config.yaml
arch: "convnext"
model: "sound classifier"
dataset: "read English sentences (LibriTTS-R)"
train_examples: 15625
gain_aug_db: 10
time_shift_ms: 100
n_mels: 64
hop_length: 640
input: "log_mel"
spec_augment: false
win_length: 400
targets: ["voice"]
num_classes: 2
isotropic: false
norm: "layernorm"
hidden_act: "swiglu"
mlp_ratio: 2
inner_norm: false
patch_size: [4, 4]
conv_stem: false
depths: [4, 7, 4]
widths: [64, 128, 256]
kernel_size: 7
mixing: "mixup"
loss: "cross_entropy"
init: "orthogonal"
residual_init: "none"
optimizer: "soap"
beta2: 0.999
learning_rate: 0.0027
beta1: 0.9
shampoo_beta: 0.999
eps: 1e-08
precondition_frequency: 16
max_precond_dim: 1024
one_sided: true
adamw_lr_other_params: 0.0025
max_steps: 18300
batch_size: 128
epochs: 149.9
lr_schedule: "linear"
final_lr_fraction: 0
warmup_steps: 360
weight_decay: 0.1
adamw_weight_decay_other_params: 0.01
Rows from block 9, named by matrix and row number. Each number is 50 + 15 x the weight over its row's rms, rounded and kept within 0 to 99. All counts start at 0. After the name is the row's rms in percent of the matrix's.
# f: depthwise 7x7 conv (model.blocks.9.mixer.f.weight, 128x1x7x7, trained with AdamW), a 7x7 kernel
f.0 101:54 34 55 68 64 55 47 33 42 57 40 31 42 89 27 41 77 63 56 57 30 51 27 49 57 54 34 44 55 48 48 55 44 17 48 53 61 55 52 53 33 33 55 55 89 67 32 27 32
f.1 096:60 57 72 61 45 49 72 63 51 65 54 55 63 67 65 39 40 24 47 79 64 62 55 48 40 39 28 49 26 46 44 44 37 18 51 57 57 53 37 82 23 37 44 71 39 35 43 62 78
f.2 102:72 73 77 70 49 39 49 20 52 54 60 59 44 45 27 23 21 50 69 70 63 48 42 38 34 69 55 74 54 53 54 48 29 47 66 52 63 59 56 50 33 21 48 32 51 62 47 28 43
f.3 108:71 61 63 42 50 58 48 48 52 73 71 52 57 57 39 52 60 75 53 72 41 45 37 19 12 48 81 36 66 43 55 45 38 31 35 42 47 48 55 44 44 32 22 23 22 54 53 56 46
f.4 105:49 54 34 63 36 73 39 46 66 51 56 65 48 58 61 50 91 76 57 41 30 38 49 59 57 50 50 23 55 55 18 27 56 62 47 67 36 63 43 63 24 26 53 45 37 41 81 57 52
f.5 103:44 40 68 56 56 53 69 66 28 47 28 55 44 51 30 42 32 38 68 50 36 53 32 65 49 57 59 47 41 35 54 49 56 68 39 42 53 77 45 28 37 17 52 71 82 62 30 28 23
f.6 096:52 61 69 72 61 60 39 27 43 12 36 60 35 10 63 31 38 43 64 60 65 64 65 53 49 65 51 36 54 28 58 55 46 23 38 30 63 40 69 55 59 58 53 68 65 50 60 64 51
f.7 098:35 73 84 45 77 60 53 54 52 14 62 38 25 47 24 66 66 41 41 74 37 43 43 37 57 60 51 63 56 44 48 50 41 69 57 30 54 58 74 60 37 45 36 55 52 50 42 79 37
f.8 091:42 26 42 42 51 52 51 41 29 62 13 41 21 39 31 38 44 36 35 37 34 67 76 53 70 70 61 48 44 42 56 67 55 39 44 57 41 58 74 75 70 71 60 50 68 55 37 29 50
f.9 085:59 54 44 75 54 31 51 31 44 32 46 73 71 30 71 42 53 44 30 47 41 52 39 48 84 73 63 37 60 34 14 45 47 47 63 52 51 29 55 62 25 56 46 30 51 62 68 70 59
f.10 095:55 62 77 68 63 32 54 46 61 71 67 52 61 38 25 33 35 63 36 67 87 42 38 36 36 48 59 47 66 43 37 51 36 71 59 32 30 52 39 31 22 51 23 45 52 50 40 56 62
f.11 106:65 43 50 51 43 57 56 59 56 44 67 39 67 67 30 25 41 52 40 96 56 61 49 60 67 86 71 72 38 31 43 61 70 65 57 34 44 38 47 55 50 64 18 44 41 54 45 47 43
f.12 086:37 06 30 45 67 44 40 48 21 37 47 42 69 43 67 65 24 42 30 50 44 54 38 50 54 59 51 30 60 66 49 49 45 40 60 48 66 47 60 78 65 70 32 40 19 48 36 33 52
f.13 099:79 43 41 68 34 39 33 52 43 28 56 70 46 52 29 66 61 79 69 29 29 54 73 57 55 35 33 52 41 47 59 40 47 35 67 45 63 45 37 53 68 65 10 32 38 56 46 46 37
f.14 106:55 71 42 50 44 64 58 78 77 28 57 62 55 51 39 62 80 73 74 26 37 65 69 18 39 72 58 41 47 45 26 54 57 57 45 33 41 35 40 32 56 33 46 48 46 44 45 49 70
f.15 094:12 47 62 57 30 56 49 31 85 56 51 57 85 70 53 21 46 60 62 53 60 44 52 43 58 63 66 44 51 49 84 34 33 50 36 51 56 40 42 46 42 26 58 65 46 27 55 65 53
f.16 103:66 62 41 55 66 49 61 43 34 24 45 49 57 75 36 50 26 26 43 80 48 60 50 46 36 15 26 56 44 65 46 52 65 88 63 41 60 57 71 74 46 41 59 60 56 54 33 57 56
f.17 093:23 65 50 59 41 45 39 14 26 44 44 69 53 50 49 32 45 46 47 46 73 72 85 82 61 44 45 52 70 54 57 61 48 66 67 34 37 45 44 64 65 65 32 57 42 27 65 59 40
f.18 098:43 40 39 64 64 67 48 51 26 49 51 27 52 30 44 62 34 71 37 50 58 59 51 39 18 25 48 53 27 50 31 57 28 50 57 43 56 59 40 32 41 67 78 58 74 50 64 72 83
f.19 094:67 66 63 34 49 63 51 66 60 45 65 59 34 45 49 49 19 38 40 68 26 60 64 63 33 17 53 56 32 63 50 67 57 61 90 27 62 38 36 46 49 52 65 68 68 63 65 56 47
f.20 086:60 88 54 47 56 63 66 39 54 61 43 42 34 54 50 24 58 78 44 25 24 34 55 44 37 46 45 40 41 50 58 75 58 59 52 37 31 43 30 57 41 42 66 69 50 61 83 63 78
f.21 097:65 38 34 74 90 93 31 49 67 62 56 43 19 42 45 41 49 52 49 65 54 49 57 54 34 31 41 46 55 59 49 35 70 53 48 57 31 54 53 52 69 52 33 36 55 36 28 71 64
f.22 101:21 48 29 23 48 60 43 39 72 49 64 60 42 55 24 47 42 51 46 65 37 54 80 66 24 41 66 70 52 37 30 51 33 47 55 72 55 50 35 56 68 86 69 58 37 67 49 51 54
f.23 112:44 69 28 44 59 64 38 51 55 40 38 53 63 24 63 66 57 51 31 63 47 51 29 31 65 50 88 35 53 42 61 46 35 43 36 40 46 72 27 61 57 46 61 40 84 46 35 20 70
f.24 098:35 40 53 68 56 68 68 53 78 51 46 24 78 61 59 56 82 51 38 33 17 48 58 67 54 43 79 39 57 41 67 49 44 48 71 67 48 71 39 48 50 49 38 32 69 40 33 62 63
f.25 108:76 79 35 30 37 58 44 17 31 32 57 51 44 40 46 60 54 38 43 50 21 64 72 52 48 63 55 67 38 31 51 57 57 39 51 58 66 49 77 42 41 67 63 71 72 68 67 31 54
f.26 115:50 32 17 47 44 50 60 53 59 73 08 43 36 30 54 45 37 64 91 75 67 46 45 46 42 58 57 52 40 63 48 55 56 25 41 60 52 49 37 50 40 44 36 38 42 52 69 30 27
f.27 082:44 53 74 61 40 48 37 37 55 50 47 42 24 62 56 45 58 70 19 47 61 33 43 79 82 61 35 51 57 62 58 40 69 49 48 27 33 43 36 54 43 37 50 65 83 55 29 22 64
f.28 116:35 22 20 47 49 46 33 29 48 32 42 39 25 55 40 40 53 59 52 58 47 76 68 34 48 45 45 48 34 39 76 68 39 56 55 22 51 67 71 66 57 52 49 47 60 26 11 51 49
f.29 094:85 60 50 67 38 41 50 26 38 37 42 52 42 55 22 39 23 28 30 52 40 59 62 55 45 57 56 39 62 61 57 42 44 24 35 34 36 59 54 66 62 47 49 58 68 84 81 40 36
f.30 094:35 19 57 54 43 31 40 32 52 55 45 67 84 43 50 52 50 17 52 59 14 49 44 68 48 52 49 49 74 46 36 42 36 52 56 63 59 54 52 63 64 37 84 42 78 71 43 41 59
f.31 092:62 67 80 54 40 56 67 37 35 70 52 47 40 43 42 39 42 51 27 51 43 31 63 76 69 49 40 39 32 40 65 66 70 56 50 58 37 33 77 47 56 27 36 21 26 54 61 78 49
f.32 101:37 41 27 34 43 55 52 60 38 49 77 72 45 36 61 54 84 61 42 40 10 49 36 58 70 56 33 49 52 57 59 49 67 42 44 59 31 43 43 30 25 29 42 39 31 45 49 23 34
f.33 095:75 58 78 21 43 60 61 43 50 45 42 51 32 48 34 68 60 53 62 62 58 53 48 61 63 31 71 61 68 42 60 70 25 20 44 62 40 47 60 38 27 53 17 32 62 47 33 63 63
f.34 106:64 67 46 56 66 35 43 57 71 63 68 83 44 26 58 51 50 65 48 64 70 24 37 51 64 78 37 36 40 39 47 52 62 81 52 38 47 74 59 52 38 25 55 33 36 55 62 67 29
f.35 109:39 38 41 65 49 31 29 42 51 43 55 42 38 50 56 77 73 51 55 22 33 73 64 53 86 62 68 33 66 45 54 62 41 38 36 61 66 56 55 49 30 29 73 43 19 37 51 41 33
f.36 094:49 38 54 40 74 37 55 51 62 57 59 33 37 57 47 43 37 51 68 71 83 46 66 66 38 16 29 43 62 57 52 57 62 63 73 41 42 60 45 38 40 32 72 52 70 81 75 65 64
f.37 109:43 26 64 57 60 42 47 45 49 28 22 61 58 51 69 49 71 50 26 23 53 68 47 46 40 77 48 19 57 39 53 51 56 55 43 41 63 72 72 76 70 23 40 39 59 34 36 49 40
f.38 103:48 28 47 29 49 48 36 77 69 60 54 71 81 61 29 45 39 61 58 24 30 89 73 48 52 31 43 38 35 44 38 49 52 52 37 38 67 41 55 47 66 52 48 55 67 71 55 72 59
f.39 087:43 49 53 39 69 52 52 53 57 54 38 57 48 50 35 55 53 48 65 53 49 55 50 60 48 32 74 55 34 47 76 37 53 64 68 43 49 43 49 16 42 52 59 52 62 64 83 96 96
f.40 103:21 16 28 22 44 64 47 70 47 40 51 70 32 41 64 37 54 52 59 50 45 54 62 50 58 61 33 35 58 59 67 19 66 45 30 50 60 60 66 81 55 61 48 61 38 41 66 49 25
f.41 110:19 39 30 46 25 16 15 51 67 26 62 37 27 41 40 65 63 68 65 33 56 44 54 55 52 45 38 40 66 55 69 50 38 34 65 72 56 59 56 57 27 37 62 49 40 42 42 54 53
f.42 106:86 69 40 41 70 35 31 50 55 48 49 18 55 71 36 43 73 66 16 54 61 34 39 42 55 76 32 21 62 56 52 48 40 63 50 46 57 34 45 49 37 41 47 58 67 46 44 38 29
f.43 107:39 52 23 55 59 40 38 57 73 61 57 53 60 46 25 29 31 67 48 21 48 54 64 96 51 53 49 58 51 47 47 44 23 49 47 50 33 48 39 42 24 12 50 55 34 64 38 51 52
f.44 094:31 41 48 62 43 26 44 46 44 29 40 61 51 46 74 64 37 43 32 60 35 55 61 47 51 26 55 62 45 54 43 48 38 42 64 40 62 81 68 64 81 62 62 67 84 80 48 34 28
f.45 100:63 26 05 25 47 76 62 49 49 52 61 53 77 44 48 77 60 61 54 44 63 46 43 59 63 59 56 61 45 65 62 42 44 34 36 40 57 50 25 29 32 24 58 53 41 45 62 72 63
f.46 108:29 45 39 57 30 39 10 46 60 47 63 66 57 46 29 32 33 48 36 50 75 46 56 57 51 71 52 53 36 60 39 69 32 68 79 67 49 43 32 40 45 40 55 76 81 47 49 31 42
f.47 092:46 55 69 55 47 52 54 63 52 79 33 64 85 67 41 75 61 24 53 51 31 52 46 70 28 30 35 45 42 50 30 56 64 61 49 61 55 49 27 37 57 82 51 57 48 42 18 61 63
f.48 092:36 33 39 57 61 48 60 47 90 27 64 58 31 40 19 43 46 42 72 52 48 25 40 63 46 49 57 37 70 41 64 67 63 54 15 63 54 64 66 64 47 66 55 53 39 39 43 30 70
f.49 086:36 45 33 52 67 33 27 63 65 75 47 36 47 41 25 52 52 46 68 37 47 34 46 35 70 36 67 42 47 37 52 57 46 18 32 48 61 31 17 52 59 41 44 38 53 92 64 45 43
f.50 095:18 52 68 26 53 45 65 17 52 59 81 52 49 73 47 52 61 54 41 33 33 48 47 48 39 60 51 33 42 58 42 72 54 79 23 68 47 70 58 40 73 60 45 25 37 45 39 44 52
f.51 095:23 34 35 77 36 39 38 18 56 43 26 59 49 47 59 66 69 60 45 45 20 52 62 76 46 42 39 25 51 61 55 45 55 47 35 25 51 34 29 41 42 53 26 41 61 62 60 54 27
f.52 108:60 58 46 41 36 43 29 51 35 25 76 33 40 60 65 36 52 81 73 69 63 43 52 65 73 55 32 46 47 66 70 78 50 37 44 54 36 59 44 51 48 42 75 58 74 62 76 62 64
f.53 103:87 43 62 50 46 22 56 28 71 27 53 43 41 62 58 27 72 65 47 36 19 30 30 59 33 20 57 46 37 36 53 51 49 51 76 45 43 52 52 46 56 33 58 65 58 62 67 57 49
f.54 091:69 52 43 31 57 60 42 55 83 28 60 97 31 44 54 53 60 64 62 37 43 42 67 40 29 72 32 55 40 54 73 54 56 62 41 59 78 47 52 58 51 61 50 63 50 75 60 58 31
f.55 094:51 73 76 48 63 53 49 40 46 43 71 29 26 29 53 52 45 62 44 44 53 45 49 27 37 69 78 71 53 35 27 65 65 48 34 26 20 49 67 52 64 37 40 61 50 69 71 60 35
f.56 110:61 61 70 62 62 65 55 47 47 08 29 54 45 64 63 55 25 36 50 43 67 37 36 39 38 35 52 72 47 48 58 89 62 17 47 35 52 49 59 56 46 31 48 64 52 77 51 57 55
f.57 101:43 46 43 48 60 49 74 62 69 53 38 47 70 59 30 31 63 49 53 38 22 34 34 32 48 92 59 82 48 61 30 44 50 52 26 42 49 51 49 44 47 29 63 51 56 43 53 66 86
f.58 110:58 64 62 60 75 72 58 55 37 36 45 51 61 50 34 73 38 07 41 46 41 30 22 32 62 26 40 38 37 55 49 62 49 33 52 71 47 62 67 69 47 46 69 68 61 60 54 75 50
f.59 104:47 62 77 67 53 32 47 52 68 43 45 39 71 55 72 23 50 40 61 63 63 29 44 51 40 34 57 52 66 39 48 45 55 58 46 60 79 50 53 56 49 78 68 74 45 27 14 54 77
f.60 111:32 11 29 60 73 44 36 65 61 70 76 46 64 65 54 36 49 36 42 37 65 50 53 35 46 61 59 29 43 41 28 28 43 72 68 52 60 47 54 47 63 58 54 49 24 35 43 81 63
f.61 100:53 43 28 34 48 41 41 71 61 48 15 52 63 30 70 34 66 57 64 26 43 45 86 54 34 47 42 58 55 37 71 78 45 35 58 27 58 30 37 46 34 37 39 53 64 68 55 53 54
f.62 094:37 34 62 55 45 38 64 49 59 43 52 65 38 42 26 56 81 73 44 56 61 51 49 73 40 33 29 81 70 36 14 72 28 41 64 77 55 40 49 68 48 46 59 59 47 72 50 54 46
f.63 093:62 50 32 31 50 49 46 55 80 64 36 31 33 65 63 68 52 40 59 54 59 69 52 52 54 47 75 56 32 41 55 38 24 30 45 66 50 71 59 54 34 66 53 19 25 65 36 20 33
f.64 108:39 46 58 46 54 77 32 44 73 32 36 39 43 58 20 49 33 36 40 75 86 70 46 33 64 57 66 09 57 58 44 58 53 55 28 58 42 46 53 64 40 60 57 46 45 55 44 69 64
f.65 091:27 19 49 66 38 36 61 49 48 56 62 68 50 41 69 67 50 61 57 49 36 51 54 63 73 83 35 55 70 56 46 43 60 43 32 43 51 55 49 18 54 74 41 25 16 26 44 44 45
f.66 098:50 30 44 28 41 60 42 56 38 47 44 73 17 16 41 63 49 53 37 33 39 75 57 50 23 32 63 58 26 23 48 52 42 44 48 46 37 38 52 48 67 60 57 65 44 43 73 80 56
f.67 103:25 42 54 46 26 72 43 45 45 33 51 49 68 77 54 42 54 31 57 57 12 64 79 92 39 33 50 62 38 40 50 66 47 54 44 25 48 74 48 56 55 52 53 38 44 32 41 49 47
f.68 106:52 57 73 72 71 53 86 47 41 24 39 79 26 45 35 44 63 52 50 41 55 40 66 49 53 19 51 38 44 37 45 56 59 46 17 55 69 67 69 68 65 41 51 41 55 48 45 51 74
f.69 107:60 40 20 50 46 39 42 56 52 43 48 59 49 45 36 29 45 36 69 79 77 38 39 23 42 65 64 88 48 24 34 59 59 70 44 50 41 74 36 53 68 58 32 49 46 50 43 28 41
f.70 102:55 53 45 07 64 60 42 61 34 59 47 50 39 70 18 32 32 42 72 66 67 52 24 67 76 60 49 25 42 52 64 70 48 47 40 25 44 39 52 59 70 66 49 55 58 36 51 39 54
f.71 107:78 39 36 56 40 37 48 72 43 31 49 34 60 47 55 74 46 55 52 43 38 63 53 35 25 36 29 49 44 54 47 59 88 34 60 56 43 26 31 55 64 32 73 58 84 49 70 54 62
f.72 092:33 27 64 47 67 63 57 54 30 26 46 42 38 16 45 61 48 52 42 71 60 41 40 28 49 72 61 47 55 20 46 29 46 55 42 62 58 80 28 42 68 41 60 59 56 30 33 65 70
f.73 091:40 49 56 94 55 53 42 35 84 28 42 63 44 46 54 57 41 12 27 49 48 50 52 12 55 55 57 47 57 59 61 57 66 49 51 54 52 72 49 52 65 65 45 23 30 46 55 42 66
f.74 096:67 42 61 71 57 54 42 22 29 45 42 60 68 57 73 58 44 50 73 40 13 49 52 75 56 61 59 55 66 55 40 48 86 39 33 61 40 44 32 63 41 38 48 52 53 82 61 54 29
f.75 096:60 61 25 52 60 33 65 39 81 51 59 45 53 61 81 63 44 58 48 67 73 45 27 78 73 48 41 50 42 59 72 38 27 52 26 44 35 41 42 77 64 32 49 57 56 31 41 51 64
f.76 106:54 56 40 35 74 31 41 70 60 30 63 58 35 11 38 41 36 62 44 81 59 39 50 35 60 59 41 67 48 28 59 44 79 60 59 60 49 37 40 45 59 39 48 74 62 29 45 23 57
f.77 107:51 64 65 82 60 65 59 77 46 28 50 73 51 15 48 51 20 20 55 53 40 50 61 38 32 59 66 57 50 60 38 43 81 60 43 63 51 35 62 71 55 59 45 45 26 54 64 51 41
f.78 091:52 34 57 47 37 39 55 61 68 37 59 58 49 38 46 26 57 70 54 52 38 34 17 56 76 67 46 47 25 50 55 83 75 47 53 15 33 33 57 52 18 54 38 63 38 51 50 38 55
f.79 101:61 56 79 70 53 70 44 44 13 31 54 36 62 26 34 57 42 65 80 53 52 33 31 35 56 43 57 41 53 46 45 55 68 62 44 47 69 41 49 49 84 52 48 36 29 48 51 46 18
f.80 107:67 44 53 50 66 61 52 26 45 39 30 36 49 51 63 71 71 47 50 35 43 66 54 55 41 36 52 46 57 70 48 38 28 27 64 49 67 46 51 57 92 87 48 53 49 73 29 35 25
f.81 091:74 44 50 56 62 67 07 47 64 57 55 43 35 22 54 33 42 65 39 52 45 51 66 44 34 67 76 66 57 82 42 58 46 58 25 47 60 53 61 39 31 39 52 34 36 47 43 18 41
f.82 095:65 38 20 49 66 54 69 24 37 49 44 26 64 77 45 53 27 27 50 39 44 54 69 54 60 52 40 43 65 51 49 55 59 50 37 74 55 39 67 79 66 87 46 26 49 49 63 54 44
f.83 108:77 44 65 66 49 25 51 38 38 65 52 78 56 67 74 54 57 35 39 38 66 56 26 41 49 54 52 47 51 57 60 55 44 44 36 46 21 24 21 41 50 58 60 74 82 70 61 67 48
f.84 108:38 44 49 68 78 44 74 77 48 34 37 42 35 55 47 40 35 53 36 27 59 57 54 58 51 48 39 41 29 46 27 30 27 33 55 55 60 62 51 50 55 36 96 68 55 64 74 36 51
f.85 103:06 26 30 45 45 64 39 62 58 41 62 83 68 74 56 53 53 26 48 59 47 41 47 28 61 47 59 82 34 45 58 53 59 61 46 55 29 64 39 44 38 31 65 47 61 53 38 58 66
f.86 103:59 39 50 35 58 46 41 58 56 47 62 29 24 29 66 40 07 57 65 87 58 55 58 35 49 25 56 67 49 62 49 46 37 34 72 42 39 34 52 57 47 49 81 62 69 60 44 54 68
f.87 110:68 74 47 67 53 53 56 35 49 60 58 37 66 41 48 51 34 51 63 70 46 28 51 34 49 48 55 47 74 57 42 15 44 72 69 64 51 33 28 36 72 82 45 42 17 42 63 41 64
f.88 099:35 60 40 57 35 44 62 54 58 59 51 44 66 99 39 42 49 52 54 45 60 42 47 64 50 69 60 64 67 55 28 46 53 69 30 45 69 65 61 38 56 49 15 28 35 22 51 26 46
f.89 102:51 70 58 88 65 60 60 35 62 37 47 37 44 70 37 53 44 42 40 42 41 34 41 77 44 53 56 68 56 41 47 42 21 58 31 31 53 66 52 42 59 46 64 67 35 30 20 15 48
f.90 107:83 70 72 51 59 59 65 49 26 54 78 52 26 55 57 50 65 18 42 54 56 45 55 50 51 58 46 57 49 46 46 36 50 53 25 72 62 49 35 79 87 81 54 59 50 56 47 38 53
f.91 088:62 58 17 38 48 47 57 58 47 58 46 51 66 64 51 65 70 53 48 47 18 38 25 38 30 11 39 41 58 44 71 57 51 52 61 85 43 49 56 67 66 56 41 37 36 37 31 28 34
f.92 111:30 42 50 41 29 42 44 61 63 33 35 22 45 74 51 18 28 43 59 81 53 55 38 39 62 69 71 61 38 57 59 55 81 63 64 47 56 53 63 79 62 58 50 37 61 66 48 46 35
f.93 091:51 27 61 29 48 62 40 77 52 46 48 53 35 54 62 54 67 76 57 11 25 55 47 39 79 69 57 42 32 41 62 50 39 63 81 50 38 70 53 72 61 50 42 67 51 48 69 53 41
f.94 105:36 42 37 37 62 67 57 68 48 61 52 56 15 55 43 38 32 69 57 63 63 67 65 44 68 41 51 22 59 48 39 19 43 48 45 58 68 37 24 50 53 73 36 38 66 73 66 77 57
f.95 106:35 52 38 71 45 34 29 26 23 53 56 47 88 68 46 53 72 38 42 62 62 42 47 32 23 31 77 66 64 65 43 48 43 59 42 44 37 43 54 51 50 57 56 77 58 66 62 52 23
f.96 105:43 37 33 54 49 38 64 47 43 46 43 33 74 55 40 57 58 60 61 46 32 41 68 74 59 57 45 58 54 36 56 44 60 42 29 16 31 44 35 31 32 26 18 24 18 35 52 34 44
f.97 110:64 65 16 51 20 34 26 65 51 59 59 41 31 60 27 56 68 84 65 63 28 54 30 48 60 41 51 41 68 68 57 48 56 28 43 68 63 49 32 44 62 49 51 60 39 27 54 51 36
f.98 091:58 32 51 52 49 30 56 64 59 55 52 46 59 45 49 67 64 27 30 64 51 41 38 38 56 82 60 60 67 45 55 20 36 63 54 24 37 82 20 39 71 46 54 67 69 59 50 75 34
f.99 102:57 61 65 70 57 34 84 35 49 56 58 67 67 51 11 53 76 64 57 37 36 36 51 50 63 48 46 56 43 44 87 30 49 70 62 54 30 56 57 48 43 68 42 39 22 39 46 34 55
f.100 079:74 49 43 12 17 12 37 63 55 45 31 61 50 46 38 48 32 45 61 59 57 65 78 58 49 53 63 46 32 28 34 46 44 53 65 67 48 48 22 57 53 34 45 60 61 68 49 32 55
f.101 105:63 56 71 53 47 25 67 44 79 56 50 43 47 35 50 54 57 30 30 57 64 80 61 66 36 05 61 49 38 41 39 54 42 52 63 63 60 66 65 45 17 43 39 42 38 33 57 68 47
f.102 104:49 44 49 63 74 41 46 32 40 50 65 47 56 45 42 00 40 71 71 75 47 58 49 61 80 52 53 40 38 48 66 53 17 47 54 54 57 59 69 65 55 46 56 52 47 53 54 79 76
f.103 097:65 71 43 42 67 31 36 99 46 42 50 37 32 45 54 58 60 72 33 44 38 41 60 22 37 59 54 66 55 63 56 35 42 55 51 68 54 48 47 59 24 22 58 70 70 43 40 59 43
f.104 100:57 35 45 58 48 45 54 28 77 83 50 27 42 57 43 37 68 33 29 62 75 74 31 42 70 66 66 72 41 60 42 45 55 49 41 35 42 43 40 66 56 26 33 48 30 71 58 37 37
f.105 091:45 40 67 45 33 64 76 38 33 37 41 51 50 45 50 33 47 51 37 33 47 52 00 44 49 59 55 83 36 42 34 34 30 63 48 68 55 57 43 53 47 65 58 60 71 65 48 83 53
f.106 083:47 58 16 49 27 60 47 40 67 59 61 49 38 34 42 30 59 85 58 44 64 54 52 47 43 44 66 45 35 36 52 79 78 57 61 66 74 60 63 42 42 42 65 22 43 62 81 47 41
f.107 096:28 24 38 63 48 29 56 67 29 46 66 40 39 54 41 54 68 68 68 28 38 49 74 36 47 64 41 70 41 43 34 50 84 60 54 53 31 59 74 61 47 35 36 60 69 69 43 30 41
f.108 103:82 76 53 69 54 54 30 33 45 41 28 12 44 36 70 50 51 48 62 50 54 45 54 56 30 28 22 44 78 54 58 45 38 48 50 48 30 71 44 55 65 55 48 51 62 77 70 37 57
f.109 093:45 64 38 61 56 66 66 65 67 49 33 21 65 40 65 77 62 70 56 36 51 53 43 53 58 46 33 48 23 42 57 57 34 45 43 30 40 32 33 61 44 70 44 73 67 50 96 47 48
f.110 105:68 56 51 22 40 64 61 85 68 57 54 51 52 48 59 22 06 54 38 72 53 73 76 62 55 46 52 39 58 45 56 51 42 34 43 48 21 28 42 67 57 66 40 54 63 58 63 53 47
f.111 097:50 18 44 19 46 48 40 43 63 70 26 45 41 48 23 66 79 59 37 09 45 42 49 57 56 47 19 47 62 55 47 41 57 40 69 81 57 56 66 55 55 57 51 48 58 30 53 54 51
f.112 088:27 65 60 33 34 26 61 40 55 72 70 51 42 83 38 68 62 73 36 52 56 61 73 34 32 34 49 44 61 71 43 34 62 61 46 32 48 34 49 64 30 43 46 75 76 44 58 55 54
f.113 111:54 62 31 48 54 66 58 71 49 70 72 61 23 56 40 31 45 16 48 70 68 56 48 70 68 75 20 25 41 54 50 45 56 36 38 43 55 55 64 61 50 24 54 41 50 72 62 53 70
f.114 096:59 52 61 63 78 55 22 32 52 50 19 55 64 52 52 68 41 53 91 69 47 40 50 45 26 67 55 34 57 72 51 39 49 37 59 68 57 56 39 53 51 29 14 61 51 52 26 47 46
f.115 093:53 50 56 40 58 77 54 66 51 41 79 64 58 46 50 54 12 39 48 39 52 82 53 25 41 52 35 40 45 39 21 30 51 71 47 47 51 22 71 53 49 56 47 67 73 45 64 76 58
f.116 085:75 67 47 61 63 40 38 59 52 23 41 49 57 56 50 57 53 13 47 40 44 66 54 50 54 28 49 77 37 36 33 31 47 61 46 79 74 73 30 27 43 44 49 38 51 43 53 67 20
f.117 101:21 45 45 38 48 31 39 52 60 81 74 46 61 67 38 60 66 43 36 26 43 71 48 43 53 52 79 83 50 21 54 47 45 55 55 44 54 40 38 41 56 38 30 38 33 61 40 45 17
f.118 094:65 47 53 55 60 79 85 57 58 41 46 41 56 60 60 66 75 39 37 55 61 52 57 57 23 20 38 63 42 51 52 22 49 40 72 33 54 60 61 10 52 73 63 43 54 50 63 35 51
f.119 098:62 51 56 51 21 08 30 41 28 39 61 61 61 27 59 46 42 57 67 65 50 78 66 45 53 67 51 51 57 65 54 40 56 51 46 60 42 56 63 68 53 58 53 59 62 81 84 64 70
f.120 106:70 44 57 84 53 32 40 50 35 25 67 66 56 61 57 37 20 44 45 82 62 50 75 73 37 61 32 59 62 69 50 51 38 31 39 61 46 51 42 29 56 74 45 53 73 54 53 51 63
f.121 095:39 55 45 50 41 50 55 64 75 84 33 26 47 79 47 59 64 55 46 51 72 89 53 46 33 47 60 59 49 63 54 34 46 58 34 33 51 45 77 66 64 59 52 59 34 72 29 34 67
f.122 117:51 61 71 52 48 42 42 53 27 46 59 57 77 78 38 32 43 55 50 56 65 47 53 49 71 30 30 38 19 40 56 65 65 73 46 39 62 50 48 49 33 49 44 41 29 57 87 83 65
f.123 102:56 27 38 46 58 65 53 60 53 41 85 57 56 56 60 30 24 17 19 65 83 45 40 65 57 50 51 43 81 31 44 60 52 38 64 60 34 38 50 51 75 61 47 42 56 66 67 51 49
f.124 100:69 66 35 53 17 34 32 63 77 44 63 74 39 33 50 48 42 42 49 55 37 62 37 63 99 61 49 58 39 57 38 47 48 46 36 49 70 60 64 48 69 75 47 38 32 58 35 46 51
f.125 111:60 70 60 31 15 12 25 71 67 46 57 42 27 42 55 79 55 56 51 46 53 61 66 56 64 60 50 60 44 62 67 31 54 36 48 37 56 31 35 42 39 78 66 61 39 41 55 40 56
f.126 104:63 43 41 45 43 63 67 92 79 77 58 56 66 53 56 40 40 30 31 42 38 32 53 33 37 30 52 56 65 49 69 53 55 60 60 31 53 52 46 39 39 21 64 65 82 66 58 49 58
f.127 095:52 41 64 73 56 54 81 60 37 59 46 33 43 47 60 55 57 53 53 20 38 48 16 45 62 23 58 39 57 38 52 89 62 44 56 30 66 38 39 51 44 25 75 69 65 53 47 64 60